Rows from block 5, named by matrix and row number. Each number is 500 + 40 x the weight over its row's rms, rounded and kept within 0 to 999. All counts start at 0. Numbers have three digits each. After the name is the row's rms in percent of the matrix's.
# ada: adaLN modulation (shift, scale and gate of each sublayer stacked) (model.blocks.5.ada.weight, 768x256), inputs 86-128
ada.276 078:509468479493482520546462553489512569526486509568551450520456541455524509396485476556485533479454461345529500531496487590474487511
ada.277 063:538494505394526466542517519535463509566503501509504528517444543521477480477505400517476507543488529483488534594520511485486439510
ada.278 093:472454530452530544542499558460507485532461500532491466495513522498449453555490487443489528520530476518499507578525542502450527466
ada.279 067:521470513462569521496550456527493466527541493544524536508513458497451540500513548563546500514439494596482467400422510495510592479
ada.280 077:547529461526441442502536503431570403503547463488454484478484517459430448503438569433530440490509585574492492453489518455472471525
ada.281 068:511500482509594457514516545428524431569504503441538478513462500522492463493436488496478489521407446547452491511500398484481563506
ada.282 063:465558528563523468527477449540568508542496481462464456501513472488540510455486448478505492491513444475453471511496507391498528454
ada.283 079:436461467537565515494471510462403502560485533514477548493532463506481528521464446513518510458505482481502519589550495546500473467
ada.284 073:498529514426477478501537479461434519560501512476520475522437500499516507477502476490513553452457536455550512445560504571500574531
ada.285 056:467545436498438468524489485499568513493453494545502372516477475504523510529524461513489512498513503534481434563436456445505551511
ada.286 060:468553518542491466510524510529499508556467510548556506501506519478497498444523566494499562567509526500449504505507531497507478575
ada.287 092:531458497513423516499545474482550525499484498521553490500480477505488498562522479527494485507476456552556494511474468456512511561
ada.288 053:500457430574545481472483466576477571571458498485551568543475524527613473518504504593499506480475520528490491621522524586494458436
ada.289 056:475453513471543393491543458517484443481523490457455545502471505494521473478503581411507581508418496568516588463468528529530492533
ada.290 056:525370493524461558499544446480506511485543521511453503491513485496526489515502489492497446531506521502507435511491516491492457464
ada.291 056:443356481497469525487536507553494531487520501535484502499388538485447436507511555508513418496510542505522493505522475551502558423
ada.292 074:477491448583432519491482507437442506479532494497499497482474500509492518497519529447505431517514465482484491606397499417512524543
ada.293 070:546455542529539466493519512462575488540489509501464543495604484492529491525506548441499456543504449501447501514470536397502571505
ada.294 081:536483571540480467441483523483556609475484485544514520554502492487457481506535496509507502467473491451586513504525496525494477480
ada.295 093:466435519495449558505525491496536460476480509473504484503569498489403526538478612524495562515452539499520470438517438438499496464
ada.296 055:582466505490537459487530523516372541513452515437484431533462511462544497443513496471494503461534569514489576436415540522500487524
ada.297 052:493574516466522490516476516521474450515478475492471513500490444492535504480510432515497522507456485476403449481482499460513505509
ada.298 066:535507571527458627436473507490519479461460518472511550503460484469468504447479519604441498541518445447508533514518482533487451486
ada.299 075:523473486523487591514503522504495518469503509509500476495506517527476499526521592568495495496520531595544548496423531468506516530
ada.300 059:422533517433379448483484483551514482436529492496425553519516487502563482439497465508507472460440534517462575458449533523493543352
ada.301 063:441450548495453448535524524482432493463544495488551475489506499506539506533516495525553491441514523439531570513456504439496466498
ada.302 090:409603556435467556460524509470499425484464473430492459496435487515468478548504525463477404452512448486469554482504488544528485512
ada.303 056:505548496473494460455527517504501498533490514522529523507529549545480522465485428516508417514636577468422556616471453527480440529
ada.304 066:601499507472465382494499521480542499478544499498494434492485469519484515497498513506502512483485554439535414439529474459502474438
ada.305 064:500559495535460594523485474477497390486534497519540531486519487488400512479499431498498488426469495516481500502466484566495506462
ada.306 070:542554495489513415522536501531397490552422503496508524529441532528536500498500553514521507419434583531557520558542500621508518469
ada.307 075:541573474505482590485523510447541412539451493525510527502388561547434497512512432518494539496493581511506523473546506592503488494
ada.308 072:460562479522526535520489480571481516560463456465452452490427423451462449471534488536547512431491525543547548505493473610445568462
ada.309 175:498488472434545478487531513545457540519455491541465517451448530539516488459509455507521479507556486660519543496464532504537530524
ada.310 053:476586468511452622469464489515412372444520517527528494516467507490484522486492425508481534490515549457507501490494488524511571584
ada.311 073:459530479475505528480490487509580427526497508510519488497518522502500488508476469535490507530484462566549524520502532502495498452
ada.312 065:443542540495472486505545451540453411533519503513484489498485490494476516519522494505505516520461489516522481496556494577506493522
ada.313 059:499586510424456468520488515454499488551494528553454489499492522470524497436494468478524503463459447419539587487486484471482489525
ada.314 066:563519497518491622534471508506532470443517493441463496505460517502438505532523556497493508516571556462461517555485503461500487532
ada.315 071:479469534439508507471447510478533512480508486492514444486510507502429489509493554507517428528517459436474512520565526501497500458
ada.316 060:374509498461513482534540526488447593479454504481563472496476490483505519514500434521505511496531504459548534438482504545505518460
ada.317 056:462533566499479483488451484450510395460495490469445523531517523504509468466454479466531545524465513507505495498476423585478549413
ada.318 085:486499480483523572449499509553537466486483503482492461532480478499548567508496469449475491520496460524542511469471459480515464511
ada.319 087:441512514506517549522552524511448471535493500456490528556520490465471464424475568571485548500506483492460461435524511550490513461
ada.320 081:587488522525563484469482556446509462444493472520568509510495484529506490495478513520532476526562483507510529518504472462504474515
ada.321 053:530435465582469456503471550535443476525480516509514526494453506526512490470454520478513477514491416561434548494439495636507528517
ada.322 075:487500542472482424501464495462569500477474502551491559527471508490481470583506497517542430532489472472554537562539494568472562405
ada.323 055:461467554499462629529442515500562589432597500519486470484423496478403502521526585478518509579496414391450534453520548501495508489
ada.324 058:579436486512563480503571480403570565571482490506576532495542477448496508496479609493494515467513534482456391524474549481494538527
ada.325 062:483401394429484456538470549511551606554455495460475572494551485456562515478493534506496521466526476400554447417441524525509581477
ada.326 052:554561458497530416540508506462567522499451500464456490502498505495460497500477513457488440471598522503481505505484460512486432542
ada.327 089:469492384477527544533431473524458511504462488463457501505498489491522480478511562529510444488465541531452554543586491395500445471
ada.328 081:456529518479484502483458490515436514523513505539533480508522507516557519520515475549497538522515487534501529476514543481503476428
ada.329 065:552528444491587519475540557447461472444467503478474516490525514485478501517488580518537425499515506480539507539517544419515514523
ada.330 069:528589466534491443522498549509486395581503507442443496502497495479459451433457511508502431486481497471470457502508486469501562515
ada.331 067:456494512514545556558496497513484426464456509511405459503464533515515506482499516500451531473485517516515558567489492392502489517
ada.332 065:518461425538585516486445511545537464426516515489547475502462459496486498534465543498455514568507495601482418453538517502488488455
ada.333 065:528515432557481422492556513457485460482489500483573460470517495483549479547495495510503423469572548496489570590505426477503446529
ada.334 065:475379485519506527501496497480520494566560491466541487493509489492533504533506512516481493503507531490548475436514447501490468443
ada.335 060:513456440480535548508410494446494469379490481493532552497536504519561485492522459508499435528555538447447493543577515447515488424
ada.336 082:487572441473517453502558515530462462488489512486500464492572486513483472510527390500513511513472524526462555534511498524498547435
ada.337 056:456410529471470566506386491461505455480517497513512451509487515528496542529476412459503403525474526452511474526578550498496514499
ada.338 068:477527515567537467504494482538426373493523486573447473483418515528443500449488459477509509508499446510487437445515455447482449450
ada.339 058:523490508476478511480541517451477436483496508522533520506535485476445496517486538487488472501510494487474475405545513479486503489
ada.340 064:526551555480486490494541511458571466483536498469539492491468469495505502490447577438511596506408431500534503453526427485509464555
ada.341 086:611477503475473562463521502427568552498512512484487525490513489510522543482493496536536495473469504448475485505510501440493551608
ada.342 081:542453508471531498492521525552494657537471512505482557509490542516529488510473490494490429499550482481520563554570518466500502494
ada.343 052:555523555498517534492449528505537412483460493508482497490558509507438481493472479449505521486501555443368533533480528506503520507
ada.344 053:446520452551539504481536453497456450517511479603446445502530434461532495513494516487523568502444463505475460490485513434486466425
ada.345 076:494588440584528484505500446518498525506428501518519451496480483518494486538497533558470559501496486452493474585417477436520544441
ada.346 067:589473484533506472456536506497500413557551515503448464485527486484501490515518579519522505527497533581533434525379510529493568570
ada.347 070:508505459447459490470558532484576426517540498495537494458467575483560492476539539497490443530521527366514534521561540413510451501
ada.348 074:513506429468434543474490514499504490499557516517521488515526525523521509488498477478469543445560433480473497552480532469499527566
ada.349 059:440596485531406590477500471453545545513561482499463478500559480507521512469493562528511515558489572568426543483478490446484439594
ada.350 069:519470555559477507500504480405560375461507491498602463484517501505485507527528492458516472561509494421555466505466477523504524519
ada.351 069:446545554516458483527460467508502439470509537485524520506485515498523499500494442483551540473424511481545503473467534529479534462
ada.352 065:500489468522618571507504533487428512494524514504440545493480510502583553456500521494495483494577461468527556468519504496499473527
ada.353 057:509526533489497522509486540506524315447521502485478498488505475495517501445490463499554547516521576562458545553487511496504504556
ada.354 070:557546581473507647484559482525510477458536504439538552481571483521547491475478517479486493489523587535475452526572467540510470471
ada.355 082:567594496518459459503460523418470528528487480487489480508491514516511487502464498435495471501470535554503480554508567591506491514
ada.356 062:525440483530496511521506485451394439415508500550575473501580496465483490491489546468497464533509548489468527510545526484500488477
ada.357 080:501478491526448486480532517405507464492463487476462518508526477497529486458475566479487523507496537517485470412452544517548516480
ada.358 050:502473524518537525543522503551547490545505535446546520482470488493533511498471540500530542432401442512496480519500429427512494457
ada.359 114:477558468556460557506493537583523569546490472505480503464534476509425528555492391434505506486467489531452479564475500508508430523
ada.360 077:545480483477418531455488512451478551511536502487523467494497515525455488539516461593522485538544432467577548498479517512478522457
ada.361 064:521548547452537504527528516463543534580469508459450550506490473486442518479470519496494487465477558542552519466441517532503529451
ada.362 093:592506524404505497540481491528544451461416492455504576498516488481432460476492453534487490586553514478498401552469439484512500529
ada.363 083:504490418476442325542513440484443498507415540498492649481514510536514505492508518545451515493469505490445552490584409508477480386
ada.364 076:500487477472493482497516494557518484430629508530485505518476561474544491499485469555563484470498491572494495524469552467499565486
ada.365 063:507533474488520591503510505520497342433558505491548486522559484496448491510537483529493475546591565488501518486469550459498461562
ada.366 056:518530476480524422484535509466433491567473502458589463515531504478498520478476496512520443521489523421514446452503586485499481474
ada.367 071:444569556507496484511470512591489552537495508411559490502499529506425521502469458444521443508491517542504445565516518550486497499
ada.368 089:505494485557500408520492478372516428477442496464521547473488500522453521534523526558476537535545548622478539589469461397459455472
ada.369 050:418453484454485489527502474433521517442529508426580480497521496475460502509503576505517529526478448478468494435477470604494516494
ada.370 072:524510511541502489514465502488459502504498487477431470485529515497515529489509517530503530557467434422487478487540501465500485504
ada.371 065:562635488439538454505441510590527499536478497450475535507518517496519499485492546458495544526473561491537492518470474492514484424
ada.372 081:457496514524513551487518479513550502408517489496491534473546476511513499484500457533498475472490492504522380368544490509502494522
ada.373 061:506448453490419568495502492492493499456546516484480444482456497514522488497509512518485476562543527480508510524478557424491516439
ada.374 080:501554452540476544456546534452459473514526505505502478504519450483455592511446513481413484561483460418545455471536481461472589464
ada.375 063:542513452471441556497557450521481468513471486520489556510406499521483505493502457496483483443509440482579484515427459514506462506
ada.376 070:517465480553617551535531477529529561506484501499486501496552529522548491416499562499491601521495468555453478568505554476485479551
ada.377 045:410526549513526467482481467549423458483491494457506542503489461513485476513533444502522512501456466568503440494405515510502464518
ada.378 073:434549554454514517535498514475573478485496503469487513515491468462506543438495484508499522437533470496448449504473539447491454478
ada.379 057:453431489544542426416480500498489515483466478513500493449515457445528485488490490517518528487439412479523430559419442462497517516
ada.380 084:521573444482510492485503458509504384512518499461529490509459505515538493435508544482498529551469528490519485529504543587504527467
ada.381 062:574452506490527554519525481483516453534499529483481492488544491476569469510475559536499491507513522489530554496506519389491499581
ada.382 068:516377465516531579518556486522466486506604536518498529508505537496566476482499451550512462482508482495541478484466531554500555589
ada.383 079:478549489450442519510521493499485543547474498533477494491501506481543487523543487495489504461461463519434506540509508564505442458
ada.384 107:483446533507500509433483561491549487535581507496520508517513543518506495504464487471562440456535580492492517452466460502462528495
ada.385 090:469465474441483479485582480445470475468474460488493450509501518569448488539477581470453508421393498532486499492486420525450495468
ada.386 093:460531494540492514494481470524557507542472505485505435456504428537516446494550456443454487502441481524529390488539539542523478574
ada.387 100:561532551528490502535466484472521516559458517558433523389440492503491529526512439470464565543514432488546438541490540577509393437
ada.388 102:526460491496450567509489480486453523491511535481477487454484443505540483483496536539509463536545495470472554517524464523490540474
ada.389 102:564520480555502542511447464468494463523485522438543523440439491533470440462469546441437554452480501494491520489519502482488552468
ada.390 102:502500474543437521575441449473513461489508452535527468569463451525492438589440521468510530568541469500498488446535477460506520518
ada.391 104:493537518501479513425551480540425466582539484486495489539489500543526543437558562539496512473518487562498579554509512533499522452
ada.392 098:508475437421510482480485538562503632442504491569503517484515482586558503545491497497512515469502542440499541502468502495470574495
ada.393 092:439522514492501513506499453530430538497529512481478531444509544470497496460452452492485529466511488572482524504498529460505546541
ada.394 099:506536566617535520445529536514479533508488490504557535570522448552497485505482520489492555473477513478463494504433473549527446442
ada.395 093:543485511502507509474562453492476543491531543541451536530469548458520546567489483454537555564582563490477537473487438511469499526
ada.396 093:461441520448487505488487515499509509523511542567532564484547504479532481496455448421523491546479472426524435498507520492535447513
ada.397 090:474438445465490517494507579485510482555551512545486487483539600531513506573519449416490490505510536464502478509518506525544489490
ada.398 103:577471498510531490550548518499550496460477556496452506481475570508492509522575495501518477559562506469477515464500602438507505507
ada.399 091:444547475512481486523438485415539536466500567461488448449522470539488472468467481503478537495435520476517493435478498455541495541
ada.400 093:495549558395463483504579455517498484488496479475508539516487525457431575492541522464522530481533508506490521551499533553485452522
ada.401 088:486521527459535490458496462500524567469432507497561420507450465487489505516521425464529454452502506603559495476460545499469506503
ada.402 122:472444487434457539422516551504518455499503563530490516556450520486559545504482511454461442522483471511539503489474452553525554549
ada.403 088:412541509461498498522487448506505451497462504505439530496509542483515492614465499458513508496496457522480523540496476535496474477
ada.404 099:552484475458561523468471464506516531471502560566492536522565524529473477512477506480502465501496482544538495476567503508532536462
ada.405 091:543500447606491478506425509537472477492495488423462488476503490512527488526457420583447514464422545576458515575498500488460523523
ada.406 091:493521498499531437455509494522488526461543514456538425457509496531507533505533422521484548529440566524529573459502487473469520496
ada.407 096:497509515474517521548458522493557513543571523534445479446445539530470512529562425541463451487491463541489525521485438446485508541
ada.408 086:486452465485548503513498441513548404465402496475493449475499457496476529487474538511522460592490590501490461557429432475558498505
ada.409 087:504530503456551535466601498478444492540491524509513511481486531477457545479517435526500511492540470559472512476509492534459443499
ada.410 110:539516546528509508480519494511530586480555526551463476531522512554502473522440457537504541521550518540373523513540486510519504454
ada.411 111:481539469501465501487504526498582420480453427596478525535494497464534528521494513471490457454421494516542466488542509534437522496
ada.412 093:447481518446542480537443465476481410515421484389541495513427496524529514469459507515507509550469505497390476547514509461484569502
ada.413 093:542520524484501469414525532441436451470503455512406531506520499559505525508546526544515462501570507519483538439465448552494498544
ada.414 087:520476541517486524484498515481475501467458491578468501525503532549500543435482426546554503474542540539530454426407500499477547459
ada.415 086:474529485507529566512567496475576455458523469465480438455516492466533552559519492488447521480515500511522495475517461530485582480
ada.416 085:448464458496483509541560543466526558465530519477469589485521525467471524455440469540475512502513528513538431532545536475481526436
ada.417 109:466554443532479467525499480505529515556459482510546481484503522507548488477482486497492603470428443510541471516465443440517477480
ada.418 113:522489455473492563513506449525477451496509522537429500497488500481562530496487478425464431521447548475484505511459516487482532545
ada.419 089:457471550507518495465479512511546492445405448454505463554492483530483553563448533476422497528414514469490535492480547489455482516
ada.420 091:447491493439499420511523625483452538541472494517482481446475484530444532512492536488481532533513451497535493433545503516492540515
ada.421 088:483482569483498542514436518547549527435536534458476456477502446543488436493474510564455479414507497480538451554488474463489466569
ada.422 104:494498410615489502459471524486488432526524483518507493510531488552558388496485569516523458508559455496500459474556488547503460454
ada.423 093:503506477492492503441533456527435439523499468558560488505484483549478502433494511521509514477547545503521484405405462567505503426
ada.424 096:440560476516497552404531418483519536565485468541506450476474468456487434502529550470484509385427528538517447462478519504453526510
ada.425 101:536463555446528542531489514481524502518531470553484455495460534519531534458445512466499503510450584589494449515546465531523447499
ada.426 094:498478461438473428587506432522537502503469543526496503477485540483551515481475502506479497495492509492458455522516486519527512474
ada.427 096:491442490453511461482541490584521419544385471457497524459500514507526458529600537482562480506417496483570470535463533509454490519
ada.428 104:489469572449494501602488487520526534500361537454513530519534516587510464533543444498482586497469486483561504491521502489484496561
ada.429 099:521547530501465440363420481481451510438534484485513488494506464471496569526521496524536484447542490523562549475487548538554512470
ada.430 102:441515522491465476345438469487452561447544501538469517514477452513471398474566510517497531533550450532509523535540531478511459441
ada.431 087:461489531489508516399508463467539544503559479519569458467515548529496491485605476540549551486545510500515439414485499470491506460
ada.432 087:509553557514511456491442483535486567442547452458536509537541438499515461466515550475484491484483524447482501424382482494526481476
ada.433 102:485505610490510481449561493503522531490519493452548429509493534556479454461491463492492528510536481526536590488481487505490480479
ada.434 082:552565445570464529459487467484533501482457436497502475496507504526476504533503505536448466595502561511536430456512595523508526520
ada.435 102:520469475439445504496453490455508520512511473475495511462496515415523516506493509448546433462481512450530474444486545452477480527
ada.436 083:504463505465498492492491428501546522577476523513566592439508521482586502563532578502412537576513455440534511481496520474464477453
ada.437 098:499543460497483511495490508455483465474589489510478559436561422498475552467447476476445538503486553421518383458497520567485519506
ada.438 101:570521490555515475468476508564430553496461562466527494490519463522468468508561537489466502478533459482487595529520529508476510495
ada.439 095:536463465403508537430534540510459520570551467531476489502559586534505472492529465531490475548603543466498535565450568494488526430
ada.440 084:521521507455543565459449522501504599448516522485519472510444514470454564432408511545487479484532455521515506507522393521585463479
ada.441 092:499472492481525521468521570539460555558503451524464592449494492429515505566523430465500511517497517510542460512559532533439576495
ada.442 103:460525485577517544488496486467536539512508484446554473490565466500488473501480521479490508520407524468451560557475474432474505477
ada.443 097:505547558525559485496471493457502463479583439509549507501512439487460566418421492538535507450447542472462514508528454461504429435
ada.444 091:471600502490491504532485498493503495526526437482542502503499504540491490472510490522466599445475486496494406516505484560485534493
ada.445 092:488563513545508476444472566518505527501518517495499482499463474512477416520464547496491480443460443567530553514496606438496415578
ada.446 106:460517533526496499600452483478515500531472495474534525496526429475524521494439525482459578474437500528513493502522473437464522526
ada.447 089:472446519448512533499479497524455498514529564634460520518478482483508487504573461532527488506567430538428524470456493513535541461
ada.448 097:510442489516472537535452487459499551487477513445493475530518514516492489548511506494505473536510496465372552563468443445484565469
ada.449 093:436559576621522520508474554457473451548485424499500478457542478485508527485483521545490502497530500490474501458521506487498519478
ada.450 140:502478516529513523403532522547524481463475483513547471531555409444452493475502535510487436458396489513541460450474531554502459590
ada.451 089:477549564458490421441486510466438409491457506469519465473515516542471544577512475532493474523616468572452499548523468551487570429
ada.452 093:531442491484486537485487545478507505428532519464533550562518494524524555540509537460492479545568459476498505553476495499478592465
ada.453 088:469558473462525503435425447492472481532432507489515513481505472469577451481443485572482435478517483550534491475466500437480475405
ada.454 114:470450417455491453510545491528505492507469454478474475480444545517568497497482463516487531545525523412483481533550469460475579540
ada.455 090:519499547466487528423527572479430622466535476464454457497472515485482402545470547520502523503459484493490492531434486471527476527
ada.456 100:468514518451447522538478486483518488512524496609515572475492484444546486493421563418483523537391481535548423430510550489493505537
ada.457 085:481536473496485475455499499458471501514487500531551541572488442547448529452500491506426520525517559536428511442524435456498551468
ada.458 097:520498564575439515523455527477503532481541501562504525446513540501480490521515523535489512490500512498530511479516512449493487518
ada.459 084:520514498552544484530537544537500563458447481442517461498451454531494501466463493486492533572418523500542497551447503453502500502
ada.460 092:583504466485486439460478553453506514502485489483482498485536485500471561531587467510558480556491443499456484499587482533481558502
ada.461 089:515559498531450517427545456501493503483554490437475524430517429442538511495526494568463451516442538562488534543435484472489584500
ada.462 105:458516500542517495400475478463453571477534446476520517534482454471428510489509499538490502426477476530491534496420462548559565492
ada.463 090:465431482448486561477495484560479603488493501435515495471456540491498509553500497486541477471520501495444545578489514421467465522
ada.464 086:488518434537491577471442445534474478477458514493530492550501458567524495511506480487536502472473562523476477497631437514526558549
ada.465 089:530528532506506408453501462506530447497473546492437497481502499555475528493531541529452462503525452524561500522532485514488529531
ada.466 094:507468400531537466453521508530499584442540476477475548521440509421424540498503517544488458431549522553401547494497538430468483469
ada.467 091:481536534483500469481470629511474488527535486532529484496485511495412576466521495467502517516527512552506564497541474588436477507
ada.468 084:517502472497546578408467504561531526511554488528489515462479507497406537536535421509531501439524447534492472536499541504499407517
ada.469 096:499492463592433425573579434525392479464537475491529532481552500529447546582506517532467525560518505502588478511503479552465500487
ada.470 088:498478530511450479536502518483501432450537393317521482515435560453522566522533469504480461497498555482483509457517518455514482472
ada.471 118:465486499479499539554488515535516524549448505487445495465514523452541463473476506466505480540448488467500459502486543481493482533
ada.472 099:510568505500511485554515478461507414473486528541564481554478521525513512484502486527514495478504431508512512478470519442576533501
ada.473 121:532508481464493505512496420513498477500392461486472491547567499478518466493532508459520461525504486483613475446510551560487500518
ada.474 090:441499556422550434391455471530511480514519498476477505551453516504509481491480497500534443459610469528591443550546565525471463490
ada.475 087:520479533520462514537549503533449478447459553427525526540469549472480512487504497519489469524460483498527518493530515506521486483
ada.476 104:554573517493495504541447505485477520523469485519490482535553556568503464468507511535494511474511591447497528440544547468531493496
ada.477 103:477502517491563493506506488443463526532525457495493497476526486514525483492460488462545575449427451537531568453541474499427484472
ada.478 095:460453524477521493519516571466519498539464519473406470529466493501506460539451476504484462507524531501513494614499440564453530498
ada.479 087:490486505480461552498530432490475421518472543463434521576485508522465469523534444536555510530502448565537443465519486559528535438
ada.480 098:525518570527537511541489487580435541435536563486482456504524551535508477485549472481466509508495511540474534533481508419501506461
ada.481 081:577498553526519490464501463529537523488549476475487477436475432533535610513479485517484470509514493584511497529496496515471535562
ada.482 098:516457569516493523548475516526513543484484468432480476482470434393448488604529506476485489498590475524435532482392516526535521564
ada.483 096:545486556591545572560464488516502490467518485517538475519454481500550519485431566474498502457399541572480457528545543480506466559
ada.484 095:475580526508514519442483505527439512474605561526538531471464468471441517576501507487503524441434525436532414505537516422445543487
ada.485 089:578517531502534492491430530480481516428426472461571515508501513425469561524458528454510522573492569501481455494510539487498511451
ada.486 088:462460454440535505554519513497470482508446507424408482475456509522551558515502455530488493463523561610512489467522479518505522522
ada.487 091:498458523547482542491488480561485531430516573455501517548545463476494522533494451560449462475482471472532468573451438558442450528
ada.488 099:539458468529511523550536531458523480501487552509541470487517549595498523530511549544486452522556531465489557480535532542485529488
ada.489 094:510485463509507482484483529484519489571489522558450436453519495446543502429463415465526484417490445552521490564462520574497481553
ada.490 087:477475518515533544546467451534498497567512529548435564543574555504498480538465450467590536458483411488515467465446488543507418518
ada.491 105:435478467484527471539486522507478524510581468556518532575477508477509481534484521526508501524459448484496491481469508424516463494
ada.492 099:432573508512468462482414496482492554448512526482518496501512529513462544520514453531517529514512488472533523465522497482519480471
ada.493 083:457516531475515475470544455541517462562418505546473575546521522431469489478579455513500534534529500419506465515428532497538469516
ada.494 110:513488519512464478620455447498526456566412470544530514539509499517548483507485451507449512506383385543516464433472538532489469531
ada.495 118:529471529517551468477526379522509521472495462518581387546543508528488526454479569565499503503511568530533641516447557464521488488
ada.496 122:523538491480507473524482577524516508522511501448464489494514565507470602541500459448523445494449539538521470408499534560536480517
ada.497 084:484510480459462538506464495528490485486460494522483423512506561489538489497418470470534471532476496546487523480424480556543502450
ada.498 088:532539473535527496363497481528528457475517484535490539502483443430493513539448502495485439474593466460539481485485560574511445464
ada.499 096:431524560534516480370551497542481550518486533463517456479484475504450463485485523574522486513525457509457533478542487545495451417
ada.500 083:517470498511425441514463536500512495458467518523460528514475468532448525549457567498529481466505501528526535519476536478441450571
ada.501 101:507435434505513453517383472510493603531556521579514522444476500548462537546545479557501494534572480504483511531537461440530517491
ada.502 095:470501460499514502440519494506411536521474464499502471486496487508513459510465511470419478520559488448455522569525387569559555453
ada.503 091:470540515483492539433559455504469416473487481515522453464426538538476513550547508446473481422516523541480516485550501478484523452
ada.504 093:591493481550479526430604466547474533562500514549535489491500481525549487500517494462530489521496563544421530444457514529515501493
ada.505 101:520486517449537514518441549498565462543596480460516562463523465530480531466562544441558500471503456484468616503527527503499530546
ada.506 089:485542550508521501388498525412529485461519563458509456534489430442453514465497498526525481519510447480513467508504478493476454418
ada.507 131:507477562511501524481528531451485515513564476515447495473522503531452552511504450438514466490511514609484513534487486532535454475
ada.508 107:559470505542517524477507496445518595522584521550520491569496525511509494527525531484472522423501575465502560573521423475485456448
ada.509 080:499532458527480433454487459451462499589485517546434521482453438582512494507518492477566487452533453522513543483582486483507500446
ada.510 094:513439534471516472464489456524504525506517525539505417511429484478512431573536479512543563507440497498435502412549507590514549473
ada.511 096:526528419521463509375482509505523474480529498539488488531487489525542467502602441484531480516613544544529597490399542493474551526
ada.512 082:542517474490504519516483463466533503528511505424484458459536423511529512504476469494425583437449500491416480514602444511535474435
ada.513 093:443518511500511496521463586488505548541489545545513484494434467533541534556414454489529491485412438466435574529487474515489463553
ada.514 089:429516534595499403441469448534563485529532472475489464507489445522489510475471530485492538472490484515537432430496499494505518494
ada.515 082:480501492553499437573466484515496463502505498465460481414508483483411534510485502507602526404474606491523532498495514516494476511
ada.516 104:467452481492529483561479486516513469543524512502463527489567518481485529486460547519478504515483465479546523525564483409482467469
ada.517 111:552481461523491520584479440514532565501477522512527483495481572479499549540459495518457412471455508474493475558484483489538473515
ada.518 084:501474452561500493461459514527509555513583558492481460520472545434432466540512563562504519499519494484579547400484585473485537471
ada.519 076:541542499543480431511476522471589591474504545432520558544539512476520512447427602499544524468437526413496482456534464483437477441
ada.520 109:514459493508532461377487489486546538438497493558453482582545453513545513461454505548579494507520514511492523507472524508513492449
ada.521 111:512499499490442490349444442554486528442498467464525471511488472431469518544507557531534466442512475471461523455527471500517459542
ada.522 085:420539523530515487454493488529407407523502500474502487489465502544464495519446439541511486403489561577519506545530553536491465513
ada.523 080:531503501537449483505528509568446540482449493423481521528447468473542510555447507566553503505445472516506520456511506510438502521
ada.524 084:566467445474491508565449544498519534521559561459544479546516513440470502480442490533524518506481525507483500536523509527531558488
ada.525 080:425546552600452409515496541475544527473529478512537491515518431420508553510445533519532570482397501440511438532492459460500497480
ada.526 091:480543480541527428486496477451463502486554555489506475463507522494443460531513486503561495571520549550483470538531515452419499451
ada.527 085:447508510553526573492498490491477421455504478543510495522541511526507490462484445530523518468438470525533495476487555464496495518
ada.528 099:481487499479552451540489536496531527551559451415418465433500473491526420513522514444510466475434535515507493534497516464494504528
ada.529 092:488499525560498499443537433520578594436527486494530512514532438525477528467430526541599549529423507500466434505463507542427474465
ada.530 086:528509525504540521521547474502504515564473437501554472457507523422454517559430527502547557447493508480456577428577493477470398490
ada.531 094:508495485511532553466467448506501498446492542451488489467465517530561470429504483444479505536513458451466465516524506487536549447
ada.532 112:521541555436520466460544501510460418482467505457473450512452475578450480457512471506453503502548482553498510511478487581472494534
ada.533 089:506562427524503537466496612505463570452498527465505535477434463579380492441535551535496497508388486571576499508467508525468519519
ada.534 088:468460452519517552579504477488543512486554518518535541502502486590470468508477502542461532421426556497514439460513502475478429523
ada.535 091:483520497562492496509478531510464520480419460485537519550505453493546509515513443560493515508388496473555548482449480454487493482
ada.536 090:474507540482433482502489481514510522508613502517446512426499498514454495559514568574469517472566537478507414412465500572456534441
ada.537 108:562527461461482468520440541520506501554517523482489510535536537520519517481476512481489478621496520494436515455489500438494488440
ada.538 099:472581505560491534482422437529538453508518447483524532457469448432494528529464459544532442425411474523571532489454423466461464496
ada.539 098:479538562546532503512432470541496495488419527560552437538537511542506560504468487481520503513535537389447503475538516488534502477
ada.540 101:470488474422463498580474572523537454471504529451524506494463595450546527519460511466568420555542486436499497426520579512512497586
ada.541 079:442538461510524508522415486490452561527504480548507500494519440504568544546486528602555486509510439475520476472547516457466361524
ada.542 083:468513492447477462535542454496516552482496471515537519539524514548465436462479504451530491482471496481500416582495477530466427511
ada.543 093:489525465507456491524505505556528498440499510565522451517545479454413534501485403492564495445561480557552447470474467479465559467
ada.544 090:508546432549516520573454565502505480512524428548541514467536557468487463467475503454558496474449463522566423436566435517472452481
ada.545 090:494541549534490502506514556560505440440522479525547506469498505449505496428469502539535526520509498576563516489578547496488504449
ada.546 088:487467519496507525484533462538496553547501491466504508506425457478586525468496546534505476487422515442510504495450506508531483440
ada.547 083:520472442493470486579460483498527496465470484457463470554498533424502457433404539524575573511379520512527455486502512485487467540
ada.548 083:431513489543461414526464469461492556498572487564538525521506483477454515524428480550508516430450510533509529525504532528467503498